config.toml
dataset = "capsule endoscopy frames (Kvasir-Capsule)"
crop_scale_min = 0.4
drop_path = 0.05
patch_size = [2, 2]
optimizer = "muon"
Rows from expert 7 of block 2, named by matrix and row number. Rows with one number belong to one neuron. Each number is 50 + 10 x the weight over its row's rms, rounded and kept within 0 to 99. All counts start at 0. After the name is the row's rms in percent of the matrix's.
# up: expert up (model.blocks.2.mlp.up, 16x160x160), inputs 0-159
# down: expert down (model.blocks.2.mlp.down, 16x160x160, transposed), outputs 0-159
up.61 126:56 58 52 61 51 55 53 54 59 41 56 53 65 44 46 46 56 61 41 46 52 63 47 45 30 67 47 54 61 36 50 36 52 74 44 64 56 81 33 56 60 57 51 50 55 45 53 47 62 47 51 33 46 58 41 39 52 48 36 52 38 51 42 46 45 49 47 50 35 59 49 51 38 53 55 60 40 44 55 41 55 44 75 47 48 49 52 43 59 31 35 50 48 48 44 57 29 40 58 45 82 44 45 43 68 43 36 62 61 61 55 58 73 55 32 56 37 48 67 39 58 42 47 47 58 44 55 48 37 38 65 31 56 63 43 43 56 47 53 52 43 34 37 51 54 56 58 31 52 53 50 37 60 47 30 51 49 52 60 54
down.61 115:40 32 53 45 38 68 58 41 40 45 55 45 57 43 60 43 56 38 39 62 44 49 59 50 58 52 39 39 74 46 48 36 22 42 69 62 51 45 65 55 49 47 43 31 42 52 38 42 64 57 52 47 55 61 29 57 40 54 57 38 56 57 36 47 53 51 59 62 44 62 44 33 50 49 56 41 33 52 40 51 49 57 51 69 72 57 55 45 61 56 47 53 60 62 51 60 70 57 45 52 47 69 39 48 39 42 58 57 72 57 41 63 58 52 60 59 36 55 42 33 51 54 46 59 47 23 61 48 41 32 45 53 40 56 53 35 53 44 51 50 30 44 50 50 67 48 60 63 44 56 52 50 46 59 55 43 49 51 61 39
up.62 107:49 32 67 43 52 38 68 42 42 44 37 41 47 41 50 43 45 37 50 62 65 36 65 62 50 46 49 47 61 51 36 37 54 52 36 53 45 56 46 53 51 62 49 62 48 51 56 57 41 47 51 60 47 59 55 63 53 39 41 53 50 48 48 50 61 62 53 37 56 47 38 48 57 52 46 52 40 57 52 61 67 38 37 50 50 58 37 44 43 44 66 52 62 72 51 38 31 38 60 60 65 50 54 78 43 69 43 55 52 62 42 44 34 28 64 27 42 44 44 47 48 57 35 64 46 45 56 61 45 58 46 44 43 49 70 59 44 48 48 42 74 56 63 46 37 60 48 37 53 63 67 40 49 50 40 54 43 24 39 56
down.62 103:53 60 43 49 35 41 52 50 28 63 57 71 57 54 64 54 37 58 49 39 52 52 47 44 40 47 43 44 48 51 45 62 53 58 63 48 48 44 51 48 44 41 58 71 42 43 50 46 39 44 36 55 51 23 46 52 40 52 57 48 45 42 53 61 45 54 50 70 50 50 57 45 48 38 36 36 41 60 69 37 45 47 49 63 51 70 47 58 71 57 55 41 46 35 57 43 54 57 49 46 48 51 52 71 73 39 58 54 54 40 36 51 46 57 49 73 56 51 49 47 66 64 52 45 73 48 29 49 25 70 55 49 47 43 55 34 50 46 33 55 44 55 43 39 53 62 44 46 34 45 73 45 58 51 33 51 69 47 47 51
up.63 097:54 41 52 70 45 57 61 45 38 47 47 49 49 25 47 45 58 47 53 19 46 61 53 50 64 40 45 33 43 69 35 63 56 52 31 49 62 46 56 68 49 48 36 51 48 49 47 39 49 49 57 71 32 63 41 35 53 43 48 46 46 61 55 41 53 53 58 39 53 56 44 71 47 31 37 52 52 56 50 46 66 73 54 48 57 38 67 49 39 48 49 55 57 41 46 52 44 47 36 50 55 58 48 65 53 55 54 37 43 45 41 53 47 56 55 49 46 58 48 37 63 63 37 49 56 52 50 71 44 57 77 63 45 52 38 46 50 44 67 49 54 52 36 63 47 44 34 44 65 59 56 59 45 52 49 60 53 51 51 18
down.63 094:58 48 47 58 52 59 37 62 40 60 45 46 46 41 42 67 42 49 71 53 42 53 59 49 39 66 62 54 34 54 41 48 52 52 60 47 58 46 43 54 45 37 53 49 51 47 56 44 46 41 78 59 51 50 52 63 49 54 62 64 51 57 48 38 43 51 61 61 54 47 65 33 62 52 59 54 43 43 34 63 28 62 50 48 45 64 51 46 39 35 55 56 31 42 30 44 52 53 67 43 41 35 29 52 57 38 45 48 63 49 48 52 38 44 52 68 54 41 60 52 45 55 28 42 54 36 46 38 50 55 42 35 58 43 49 67 42 71 46 60 34 76 43 36 60 29 55 41 44 44 66 62 46 62 59 47 58 46 56 49
up.64 104:62 56 51 64 54 59 47 53 36 55 57 42 44 46 44 45 38 61 46 40 33 51 54 46 42 49 45 48 65 64 53 55 48 38 38 42 71 46 55 41 33 23 59 37 45 53 49 56 41 43 55 41 63 48 69 63 48 41 53 33 55 47 58 50 40 63 40 53 30 54 49 36 37 55 54 47 64 64 43 42 56 58 42 51 34 57 70 46 64 57 58 56 44 51 46 56 52 60 49 32 58 57 53 63 22 36 33 58 43 51 50 35 51 54 47 41 62 58 46 38 44 55 50 50 71 59 55 59 58 28 48 53 45 66 52 48 74 47 52 59 45 64 48 46 59 39 65 49 48 34 46 48 39 45 63 62 60 36 37 62
down.64 104:45 57 46 66 37 57 55 49 63 45 49 39 65 38 53 61 73 56 41 32 59 41 39 45 35 38 63 51 60 43 56 43 54 71 55 54 36 53 51 35 51 53 58 55 48 42 47 38 48 34 52 50 38 33 46 38 40 55 53 42 40 38 53 64 60 65 47 61 45 59 79 59 63 59 35 19 46 46 52 64 44 41 49 55 52 44 39 58 64 63 54 47 63 37 48 58 36 42 47 59 38 65 54 50 45 51 58 50 56 55 51 59 60 65 46 62 44 36 34 47 55 55 44 61 29 57 48 42 64 57 70 65 34 66 48 47 35 44 41 60 39 40 53 42 56 52 50 50 52 43 58 45 50 46 50 34 41 59 52 48
up.65 094:67 61 51 48 47 46 44 36 47 47 51 44 52 61 44 47 64 45 54 38 53 49 54 51 66 53 45 58 44 49 38 52 45 27 38 36 61 56 51 50 82 34 58 57 59 64 46 40 47 52 55 48 39 64 66 45 51 45 64 54 49 61 40 60 50 33 47 41 63 57 39 39 48 53 59 49 46 50 60 41 37 70 52 49 47 57 28 68 51 58 37 42 40 45 55 49 43 54 51 55 53 43 36 49 50 40 46 44 52 77 55 41 25 50 50 43 67 42 52 49 50 38 50 55 56 38 47 45 36 61 43 56 38 61 63 28 31 33 73 62 52 44 55 55 45 56 58 37 56 50 50 39 68 58 59 42 47 67 58 66
down.65 094:46 28 61 37 37 51 54 58 41 46 51 50 65 52 56 54 51 38 40 42 59 46 34 51 41 63 57 49 57 46 54 46 57 61 54 59 61 53 63 38 45 46 53 44 51 44 59 67 77 57 61 39 51 55 58 53 45 47 52 55 40 54 37 33 53 45 56 52 51 40 67 43 55 53 52 51 54 38 49 57 55 41 56 52 64 35 58 50 22 49 61 39 36 56 48 55 64 37 39 46 60 37 53 55 54 53 55 42 45 24 32 54 65 56 61 38 59 39 46 54 50 70 28 50 51 32 54 64 49 36 68 42 60 25 65 38 46 69 53 41 45 55 44 69 46 46 61 48 64 41 45 61 46 57 58 44 37 54 57 40
up.66 109:62 46 64 62 31 39 53 53 58 49 27 53 60 55 50 52 54 65 49 46 45 54 58 44 45 39 51 55 46 59 42 45 57 57 49 58 58 46 43 56 46 52 45 56 32 31 46 48 70 49 64 63 71 26 47 43 33 72 41 32 61 39 45 50 38 52 61 52 62 50 46 62 47 55 62 52 53 67 55 43 52 50 56 37 72 64 38 43 57 53 47 39 29 53 56 34 38 49 72 53 58 46 58 34 46 46 53 53 58 50 48 49 37 53 49 39 41 48 62 41 50 53 39 58 47 67 44 52 24 39 40 49 57 47 48 49 48 56 28 27 65 33 64 56 58 47 54 50 38 51 49 59 50 57 51 67 37 53 59 51
down.66 111:58 53 41 47 51 46 47 57 46 39 62 55 38 49 54 56 40 72 52 42 50 44 43 51 31 63 53 49 52 46 64 69 52 23 52 50 58 56 59 43 50 44 54 29 51 48 34 51 68 53 50 49 58 49 38 58 70 58 57 60 32 61 59 57 48 46 44 47 35 47 49 22 43 65 52 50 39 52 43 62 55 58 64 38 37 33 45 59 53 51 45 65 42 62 50 57 42 62 44 55 57 66 43 47 50 63 42 38 46 65 60 44 47 40 44 38 54 39 41 44 53 42 53 47 73 53 44 55 58 53 58 54 32 36 61 58 54 64 43 64 44 53 51 28 39 42 85 46 58 42 42 52 48 65 48 38 55 50 51 35
up.67 098:53 57 34 60 62 45 42 62 48 53 56 52 40 46 56 62 46 65 35 50 44 49 70 52 39 34 56 54 50 29 42 65 48 51 69 66 67 39 57 57 51 40 47 61 45 54 61 45 49 61 55 54 67 56 45 42 57 44 50 76 65 47 47 30 68 44 51 52 39 59 38 65 48 46 53 57 52 44 43 52 51 66 56 54 50 34 58 41 54 50 30 48 65 47 54 33 42 50 64 55 56 38 47 54 41 53 55 62 40 43 39 41 56 51 39 45 35 34 52 37 55 37 60 42 56 50 59 39 50 38 72 56 34 59 42 48 51 36 58 51 46 46 29 68 54 57 55 50 50 40 25 48 29 50 55 58 38 58 67 50
down.67 104:57 46 41 56 40 46 33 65 50 33 53 65 57 41 40 39 36 49 64 42 59 47 48 56 34 47 49 36 61 70 36 51 53 46 47 50 73 59 47 63 62 42 49 68 52 55 46 44 56 46 44 24 58 59 55 45 60 66 42 49 39 42 45 37 61 50 63 54 52 45 68 41 41 52 46 45 38 52 57 49 46 48 49 31 49 54 60 55 55 33 48 66 43 59 38 59 41 61 68 39 69 58 51 53 34 58 33 39 48 39 42 56 45 56 48 52 51 48 52 54 58 43 42 51 34 44 47 49 54 45 48 66 64 40 59 32 48 50 58 51 36 64 39 60 34 44 39 58 46 42 61 75 44 36 53 63 69 50 69 61
up.68 111:53 60 62 47 55 54 51 65 49 47 43 72 43 57 57 68 42 38 69 60 55 46 54 45 49 76 39 38 59 31 45 49 39 57 46 54 57 40 35 51 56 61 65 45 72 44 33 50 55 53 56 41 49 63 65 24 42 41 56 51 44 42 58 54 67 57 56 56 44 48 45 52 67 37 57 38 26 59 43 38 54 32 49 62 58 57 39 44 44 47 57 57 52 48 63 45 50 51 38 47 46 46 40 44 60 36 38 50 42 51 51 41 56 51 56 71 51 42 59 47 51 24 56 65 55 68 46 46 42 47 60 37 53 49 53 41 39 70 73 46 43 53 55 56 46 65 49 57 38 62 53 43 32 47 44 40 57 46 42 42
down.68 101:39 64 45 48 40 65 57 54 65 54 50 40 61 49 59 39 40 57 46 43 63 47 44 58 52 42 49 38 34 54 46 55 48 32 52 38 45 59 43 56 51 66 43 54 40 62 51 38 42 46 68 44 39 44 25 61 54 37 54 47 61 57 68 51 45 54 41 36 42 66 55 69 39 55 46 67 67 57 48 47 44 46 41 21 63 60 47 41 54 35 52 49 37 47 27 47 53 52 49 58 48 59 56 44 36 71 60 61 65 49 42 56 60 52 45 36 50 73 49 48 44 55 54 64 59 32 39 54 38 50 32 69 64 61 44 44 54 47 56 60 60 49 45 59 32 50 64 40 54 52 45 39 47 56 37 56 43 62 50 52
up.69 098:42 67 48 48 51 63 45 42 44 71 42 49 48 64 58 58 57 75 43 32 42 38 45 62 43 68 50 60 46 47 66 75 50 49 61 49 57 36 44 40 47 54 53 51 42 67 45 50 60 65 54 54 53 53 44 44 63 49 44 50 57 27 48 52 52 44 44 50 45 42 34 67 50 39 41 49 35 41 35 44 59 57 53 43 48 41 57 61 43 61 37 47 52 62 37 50 57 51 63 55 29 32 46 47 54 36 55 48 59 42 46 50 47 50 49 60 47 39 56 34 45 49 50 48 56 48 38 73 37 48 50 39 45 62 49 50 72 62 42 33 34 50 44 61 55 47 47 29 46 32 55 51 40 54 68 81 45 50 55 55
down.69 094:69 36 49 47 58 44 53 55 32 41 49 49 49 37 51 61 59 37 56 44 53 56 57 53 55 37 48 40 66 39 46 43 57 48 52 30 58 56 48 54 51 56 40 53 54 42 56 55 31 39 48 58 51 56 45 52 46 43 47 43 59 70 40 51 43 47 49 49 46 50 54 43 68 54 65 32 64 60 43 49 57 56 67 56 50 37 72 72 44 36 61 41 48 37 47 60 59 41 61 46 59 49 46 57 33 63 40 51 33 50 37 68 65 52 71 44 38 59 41 71 57 44 46 50 57 58 64 49 49 44 57 38 35 53 47 66 39 39 29 66 62 49 53 27 39 35 51 51 67 56 57 66 54 32 49 36 46 40 48 51
up.70 109:47 64 51 52 59 42 55 67 50 27 32 65 41 66 55 53 50 39 50 51 57 48 50 52 48 58 59 60 48 35 34 73 72 40 51 57 51 49 40 58 59 48 63 42 56 67 31 57 63 47 59 56 60 72 50 61 57 37 39 38 47 46 36 50 47 51 58 44 38 62 43 56 36 48 48 53 55 63 45 67 67 38 40 48 53 37 44 31 54 62 46 54 26 49 43 45 45 49 37 50 50 47 63 38 53 59 51 44 40 59 51 47 44 61 54 48 47 37 60 40 66 63 37 48 65 55 43 64 34 44 60 57 54 51 58 55 40 27 44 59 56 50 59 49 50 60 59 53 51 49 35 49 50 36 65 50 28 39 70 46
down.70 109:72 58 51 29 38 54 50 54 55 53 48 35 63 37 45 56 47 58 44 52 43 46 47 37 50 56 49 56 57 60 57 38 47 55 52 66 54 61 54 49 42 42 51 59 50 30 46 41 57 38 55 63 50 44 50 46 45 55 67 56 65 34 68 24 46 37 43 48 59 69 55 40 66 66 59 56 46 38 62 40 47 34 52 35 58 65 58 55 44 45 44 37 47 51 52 63 32 56 42 51 61 53 34 38 43 48 40 51 36 56 34 57 36 38 43 43 53 63 43 59 41 37 48 48 47 52 52 45 58 54 64 66 47 49 63 42 35 44 48 47 38 41 56 63 66 30 52 67 40 55 52 71 71 48 42 65 61 44 66 47
up.71 099:45 56 57 68 55 61 51 41 64 53 50 56 53 35 35 43 63 38 59 34 33 54 48 48 42 45 53 60 58 37 40 52 40 57 38 54 42 46 59 66 55 60 66 50 52 56 61 48 36 40 54 49 65 54 39 36 57 52 42 48 46 41 53 51 33 53 55 56 44 50 59 24 40 65 53 32 39 41 56 54 56 50 59 60 52 49 34 76 77 49 40 50 53 55 41 43 45 36 50 56 46 52 49 32 55 46 49 38 38 45 69 52 46 48 48 25 45 31 53 36 41 28 58 46 41 72 54 33 53 52 48 68 56 56 48 54 69 71 54 47 48 48 60 33 59 50 64 51 39 55 48 50 56 58 40 61 47 58 52 55
down.71 097:55 55 61 40 31 46 48 58 44 57 39 42 63 51 43 53 48 35 63 40 65 52 45 49 52 47 57 37 42 58 38 55 58 62 59 61 52 53 37 51 50 39 50 35 20 53 42 48 67 51 36 49 42 51 68 46 52 55 45 40 64 47 49 62 71 46 52 48 47 63 40 75 54 43 64 33 25 53 37 53 39 49 55 42 46 58 42 44 40 49 55 40 36 43 63 57 57 46 53 37 59 56 50 33 40 62 48 63 47 54 60 49 58 59 47 83 69 58 63 47 63 39 58 62 72 47 30 44 50 56 52 56 46 47 41 46 26 47 57 36 41 54 52 66 47 52 43 50 48 40 48 57 58 56 49 45 48 45 40 57
up.72 105:46 25 57 52 49 39 69 44 54 41 28 60 46 59 46 52 51 50 54 40 42 51 80 59 49 48 63 57 54 41 40 38 57 53 44 43 33 54 49 44 53 62 55 61 49 41 53 49 45 41 46 61 47 61 48 31 64 64 52 53 62 65 48 57 59 62 49 67 58 43 62 39 58 47 59 44 57 57 41 47 52 49 58 55 59 43 42 61 66 24 55 44 44 43 48 42 59 41 47 34 32 59 54 57 45 60 44 75 40 33 51 37 68 24 43 49 48 54 52 56 44 58 52 61 52 48 60 34 44 45 44 34 43 57 44 42 57 51 45 36 53 45 39 48 50 55 65 40 52 56 54 35 52 63 52 69 47 36 48 78
down.72 090:41 68 32 48 46 53 37 65 55 41 50 70 38 45 52 47 64 39 61 44 42 61 56 25 61 53 58 54 39 45 54 45 60 46 62 35 53 34 43 49 40 49 59 40 41 67 33 39 53 47 55 47 52 35 50 62 54 38 48 47 39 66 44 53 43 61 46 40 38 45 43 55 37 58 46 52 44 60 40 49 66 54 55 72 54 57 53 38 43 62 52 54 55 40 69 60 63 48 57 73 42 33 48 35 55 51 59 69 41 54 43 40 55 58 56 58 52 57 48 42 65 45 52 52 49 41 53 35 40 50 63 31 45 58 41 43 48 35 49 52 21 69 63 41 57 73 41 64 45 42 58 52 47 58 51 53 48 59 50 41
up.73 104:46 61 51 45 46 52 54 44 67 49 51 48 47 62 59 55 49 49 53 50 57 47 50 50 51 70 53 52 42 63 44 52 50 59 42 46 54 79 64 65 39 42 63 42 55 52 62 42 36 66 59 53 47 40 45 36 49 61 38 34 46 66 54 37 51 35 39 37 52 57 55 56 37 42 26 52 24 54 62 59 45 30 42 44 40 43 52 50 60 43 50 45 54 63 31 52 41 46 49 41 33 50 55 42 27 43 59 44 53 55 48 68 47 31 38 58 38 43 47 57 53 64 67 60 58 35 86 67 50 40 53 65 42 47 54 48 53 56 58 36 42 47 45 55 57 57 52 50 53 64 57 51 46 43 33 43 46 54 45 66
down.73 110:39 33 52 55 59 27 66 46 53 54 62 50 46 43 56 40 45 54 54 60 34 48 56 55 57 64 36 60 48 55 47 39 58 44 56 48 34 41 49 48 45 64 53 71 51 58 69 49 55 41 66 40 39 57 56 37 32 58 54 40 48 38 63 69 43 29 62 49 53 21 48 55 43 44 52 57 38 63 53 35 49 59 71 54 43 61 44 53 46 38 52 65 56 35 61 57 79 55 57 44 61 44 48 41 35 64 45 56 57 23 42 46 60 54 48 51 42 51 52 56 45 53 67 47 41 58 39 68 48 64 55 41 53 41 48 58 52 50 39 55 50 65 43 55 62 42 46 52 43 46 50 41 55 31 61 37 52 42 42 40
up.74 099:56 73 38 52 47 26 32 52 41 44 28 59 69 42 53 51 52 49 57 56 44 49 33 48 47 59 29 51 43 47 55 70 50 42 49 51 56 58 46 50 65 44 33 57 36 53 60 42 41 55 43 48 46 57 67 55 49 37 47 66 60 76 47 66 49 52 46 57 53 48 43 54 45 47 56 55 48 45 39 33 29 60 42 64 70 61 41 65 64 49 57 39 62 42 48 49 47 39 48 38 55 61 41 45 51 45 58 41 31 63 59 41 53 65 45 42 67 39 52 51 34 53 22 43 48 62 52 54 46 39 50 70 38 42 50 57 34 53 47 61 55 56 59 39 52 49 58 46 60 64 52 39 39 59 55 49 63 48 47 43
down.74 100:33 62 41 40 52 63 40 45 36 45 45 46 61 46 28 54 61 36 46 60 37 46 48 42 47 46 44 57 45 52 63 40 45 40 47 31 44 41 47 23 71 41 50 39 53 63 63 55 57 44 48 65 30 58 53 47 42 78 60 66 36 56 56 60 38 39 64 55 54 63 42 44 46 45 65 31 50 61 57 56 33 61 67 47 51 47 47 41 42 62 61 55 53 50 69 48 52 35 49 47 62 46 66 33 43 42 56 48 40 51 64 46 54 71 54 38 56 26 64 55 52 62 52 50 65 41 53 55 49 55 44 50 50 56 61 36 38 60 56 48 58 39 55 43 43 43 50 63 47 54 48 40 39 45 56 50 55 57 48 71
up.75 104:64 57 43 50 61 40 51 52 58 49 43 54 58 56 45 60 52 71 29 68 55 60 39 59 42 33 68 67 40 42 62 45 35 43 44 41 55 35 56 34 57 46 51 40 42 36 51 46 63 51 63 54 58 59 38 50 55 43 44 53 60 41 41 65 35 47 31 44 58 51 61 53 58 32 57 63 66 51 54 41 54 66 51 51 50 46 41 69 45 45 54 27 56 59 54 65 43 56 54 49 65 67 50 45 49 50 51 39 40 47 45 43 51 62 61 36 55 45 67 43 49 48 40 68 37 50 59 54 53 44 54 37 60 43 47 50 54 53 51 27 52 52 49 32 60 48 44 38 55 31 73 58 35 43 60 44 41 56 27 41
down.75 106:54 53 39 50 50 55 52 72 58 68 60 54 51 43 46 42 51 48 58 71 58 42 65 61 45 49 47 43 48 37 64 56 71 50 41 44 51 45 53 50 71 47 46 46 50 45 47 61 29 40 45 42 42 54 58 60 43 41 41 57 43 62 28 46 46 53 29 44 62 46 28 50 42 61 36 63 42 52 67 38 64 44 52 34 47 53 54 58 40 42 52 57 51 61 45 47 58 40 33 50 78 56 61 51 50 68 39 75 46 46 42 59 43 54 42 57 27 46 41 65 45 37 47 48 59 49 61 51 45 49 52 48 34 53 36 39 50 48 35 61 45 54 51 57 57 47 49 44 41 54 32 54 51 53 55 33 63 68 60 70
up.76 107:34 64 54 37 46 43 52 33 52 66 55 67 29 51 57 43 56 58 50 50 46 54 36 52 42 73 51 52 58 46 41 45 33 41 62 47 42 44 53 46 50 56 69 53 52 68 49 51 47 50 50 49 52 52 50 41 51 42 45 82 48 59 41 55 28 44 51 29 54 49 45 72 35 60 55 58 59 54 68 42 63 53 48 48 57 52 50 69 51 48 53 58 61 54 45 49 46 43 47 47 37 57 34 55 26 26 69 52 49 63 57 55 49 53 37 45 44 39 49 36 60 72 52 46 39 35 58 50 47 37 47 50 48 53 49 46 52 47 73 54 65 48 64 56 33 41 33 51 49 60 50 62 61 37 55 35 45 54 37 48
down.76 114:57 58 49 51 51 50 53 59 58 51 58 53 47 45 47 39 41 45 49 59 50 42 46 45 75 29 35 50 51 43 48 43 73 42 46 44 52 45 31 54 56 61 66 53 60 36 52 60 41 58 60 57 35 54 48 43 44 54 36 38 33 57 54 54 65 51 53 51 68 61 41 57 70 47 43 53 49 35 50 46 32 56 40 44 33 41 29 52 58 44 33 38 47 50 50 53 60 62 62 24 59 43 52 30 51 51 44 54 62 47 69 56 55 49 57 58 45 38 48 69 32 40 56 49 46 47 53 62 38 47 59 43 65 52 54 44 62 55 53 52 43 59 37 72 40 49 57 69 66 56 55 46 52 31 36 63 30 49 61 62
up.77 105:38 39 49 57 33 47 45 55 49 53 45 60 60 67 58 52 45 58 68 28 53 30 49 55 44 48 78 49 67 60 55 45 43 53 57 52 55 64 52 47 67 47 56 42 47 53 46 55 34 41 46 50 43 56 61 39 45 36 49 56 52 47 70 63 52 41 60 56 53 64 57 30 60 29 73 51 50 51 66 42 45 30 46 38 53 57 42 58 40 51 43 56 40 55 27 53 45 42 46 40 51 51 56 50 53 52 42 67 51 50 40 52 51 59 49 46 55 64 46 53 51 47 30 67 69 47 49 39 51 45 46 63 29 45 47 32 40 43 51 70 44 53 53 61 67 51 54 43 45 47 61 43 62 56 47 34 78 32 51 46
down.77 112:40 50 53 53 56 64 40 38 61 64 47 30 58 58 56 66 50 46 41 31 46 61 39 56 42 60 58 49 51 49 51 35 59 56 60 57 48 51 47 42 26 46 46 47 52 47 47 61 47 62 41 51 50 45 45 54 47 57 55 47 29 46 49 49 35 60 49 54 62 42 52 34 41 46 61 64 33 58 45 44 67 39 35 62 53 36 65 43 59 60 34 58 54 39 60 60 52 61 42 46 76 47 41 64 25 57 42 51 46 47 67 50 42 51 51 53 34 38 39 52 45 63 33 47 60 30 44 69 57 47 84 40 61 54 69 66 59 49 43 40 48 54 43 67 46 47 45 55 51 46 41 42 49 57 42 42 57 51 57 49
up.78 106:55 68 50 69 58 40 58 22 35 49 51 37 43 50 58 44 51 31 46 45 67 39 63 65 55 58 51 48 52 36 48 47 70 61 44 47 55 48 50 34 59 49 72 50 40 56 44 66 53 42 64 68 39 47 62 30 54 33 52 40 37 49 50 51 48 47 55 71 57 43 60 51 51 39 37 75 47 54 55 48 46 59 29 63 39 51 53 50 55 66 53 57 51 59 41 31 45 58 58 53 57 58 52 35 48 52 53 49 52 49 56 46 59 58 48 26 60 52 48 46 47 48 47 49 47 60 52 26 49 33 47 44 43 34 47 57 52 45 66 37 51 44 32 55 46 69 39 39 46 49 68 56 51 54 48 56 64 47 32 47
down.78 103:36 61 57 52 50 39 41 71 60 65 57 55 68 64 50 61 70 27 44 38 44 52 54 40 56 39 51 22 58 62 52 58 46 52 53 68 43 68 34 42 47 61 55 43 34 42 62 47 61 54 42 46 50 46 68 47 46 53 54 46 60 37 52 52 47 37 39 39 56 38 53 60 38 39 47 48 54 48 65 44 41 59 61 41 51 42 46 53 62 61 55 34 38 57 54 49 42 59 44 41 59 32 38 51 40 54 46 37 72 50 49 61 70 39 53 42 47 47 48 41 43 58 64 48 57 44 75 53 52 49 53 57 37 45 58 45 41 70 48 41 50 54 39 42 65 50 32 42 65 61 63 41 56 58 42 36 45 60 43 44
up.79 079:38 41 59 32 57 53 45 45 44 42 35 30 58 48 38 51 48 45 53 58 46 40 70 38 45 50 40 74 62 52 51 55 53 34 51 38 62 57 48 60 43 46 55 44 62 48 53 60 40 63 69 34 45 27 59 68 57 36 47 40 52 55 55 53 36 70 36 66 53 51 40 62 39 46 63 48 40 45 60 50 42 65 48 47 58 63 39 48 48 50 45 49 59 55 36 40 53 50 60 50 39 55 26 48 38 51 60 57 45 60 57 38 58 54 44 58 29 43 38 49 55 42 57 60 50 58 59 45 59 43 39 57 46 48 50 61 44 44 37 44 68 22 69 64 37 62 45 44 48 52 58 61 54 40 63 44 49 47 60 66
down.79 075:66 48 39 62 44 42 46 57 33 39 62 62 53 36 45 52 54 50 48 45 52 46 58 51 51 60 50 48 51 43 53 39 37 64 61 52 45 48 43 50 50 50 41 47 32 47 41 63 47 61 55 68 36 43 54 43 29 46 55 68 35 63 50 55 71 42 52 36 44 51 59 28 51 42 42 51 47 46 40 59 67 46 43 51 50 44 44 52 67 50 56 51 66 52 68 58 41 41 27 57 54 57 74 67 68 47 66 67 54 33 40 59 44 53 43 31 57 74 51 53 50 50 65 47 59 49 41 73 46 50 49 59 48 62 33 39 52 41 52 41 36 45 43 23 40 41 50 62 63 50 42 46 57 50 51 56 47 46 61 45
up.80 031:62 55 54 61 46 46 59 42 42 36 52 29 53 46 56 77 42 55 60 46 52 56 40 43 57 68 51 43 66 55 59 48 35 69 64 25 46 39 57 57 49 55 41 44 43 34 43 42 57 45 62 61 63 45 43 49 40 41 49 62 60 41 37 33 60 52 65 59 31 68 64 52 70 47 49 63 45 68 57 57 40 39 56 64 52 48 51 46 39 50 53 56 55 56 46 46 39 43 48 31 73 45 47 38 56 46 53 51 49 49 33 50 67 54 44 41 39 32 43 51 44 59 53 69 61 46 44 51 63 18 63 36 59 53 55 47 48 43 60 53 55 45 48 45 50 36 51 43 45 43 35 42 50 52 39 48 59 50 59 57
down.80 034:29 48 50 38 58 57 43 55 50 40 45 40 48 62 51 58 38 45 60 51 41 54 65 58 42 46 50 52 58 35 48 47 58 39 62 38 40 51 57 61 39 58 59 45 52 50 54 49 62 57 56 46 43 37 45 40 71 53 58 46 55 38 45 47 62 50 46 43 52 58 46 56 49 14 48 66 48 38 48 66 51 61 67 42 69 43 61 41 50 59 51 45 59 65 60 68 76 39 48 44 56 35 54 33 54 70 40 41 73 51 45 48 54 52 52 36 52 69 43 51 51 49 36 61 43 55 60 54 47 53 48 51 54 33 68 58 40 54 46 26 39 50 48 39 38 54 39 44 51 53 53 51 38 64 63 45 42 32 67 34
up.81 111:52 57 58 46 54 59 57 54 55 58 42 46 36 48 61 42 54 31 56 65 50 39 58 48 29 55 57 40 44 47 30 48 46 23 53 52 35 44 66 59 42 53 47 53 63 48 41 44 45 42 56 43 61 55 62 43 64 52 73 56 39 70 47 58 58 47 58 57 63 41 59 44 27 65 53 54 69 38 50 64 70 54 38 61 41 43 58 53 53 58 23 61 60 58 38 49 50 44 38 47 52 37 43 47 49 59 49 47 59 60 47 49 42 51 56 56 61 68 49 28 51 46 53 48 64 45 49 52 39 46 36 22 38 41 64 42 34 52 48 55 43 68 48 48 38 46 54 45 61 48 54 55 47 43 72 65 50 40 58 57
down.81 099:55 58 62 49 51 36 61 59 34 60 45 43 62 48 38 51 40 43 44 58 64 45 58 48 63 46 49 53 63 34 58 54 55 60 51 69 59 34 53 46 45 55 60 51 60 62 51 43 48 40 26 60 64 44 64 48 30 58 38 46 41 44 59 41 68 62 47 50 34 58 46 56 65 53 50 70 68 35 53 48 49 35 48 36 39 69 59 56 41 30 49 40 57 41 66 43 48 48 61 62 38 45 57 53 44 40 49 51 52 42 30 29 61 58 59 54 37 56 52 61 40 58 48 55 30 31 54 53 51 53 54 60 45 66 66 37 49 48 50 42 47 67 26 36 42 52 45 50 54 43 57 59 51 63 38 43 51 55 35 50
up.82 096:54 64 46 54 30 48 67 52 54 43 51 66 38 51 57 26 52 51 49 44 49 56 42 35 50 38 62 21 62 67 52 59 53 57 34 43 37 57 51 55 53 45 55 33 61 55 66 34 57 49 35 58 66 71 53 39 46 44 50 58 49 36 56 43 55 48 46 38 56 61 31 52 50 57 55 46 43 47 50 50 50 52 50 52 58 60 38 59 52 45 51 46 39 76 65 53 57 42 55 65 34 48 50 52 54 43 55 52 51 51 47 63 52 35 42 63 53 69 44 52 46 51 38 60 43 47 50 59 53 30 52 32 33 42 36 41 37 61 65 55 56 39 58 46 54 53 48 47 57 40 72 31 36 67 37 45 59 63 64 48
down.82 086:43 69 58 51 43 65 56 60 55 63 60 51 62 47 63 53 68 56 47 60 68 54 59 43 29 53 53 64 42 43 27 38 73 31 42 62 51 53 51 59 36 70 60 61 64 51 35 56 46 46 52 39 47 26 43 43 43 50 52 44 48 37 63 39 45 41 55 56 49 40 49 44 45 26 54 53 61 52 44 50 63 50 50 43 45 43 54 30 50 61 46 39 57 27 42 51 53 52 55 51 63 44 51 41 48 54 42 43 47 63 45 44 55 33 44 51 36 44 44 41 47 42 63 48 57 69 59 55 52 64 46 69 63 77 37 60 62 38 46 40 50 63 47 46 41 44 73 46 45 54 33 52 47 51 48 50 43 51 39 53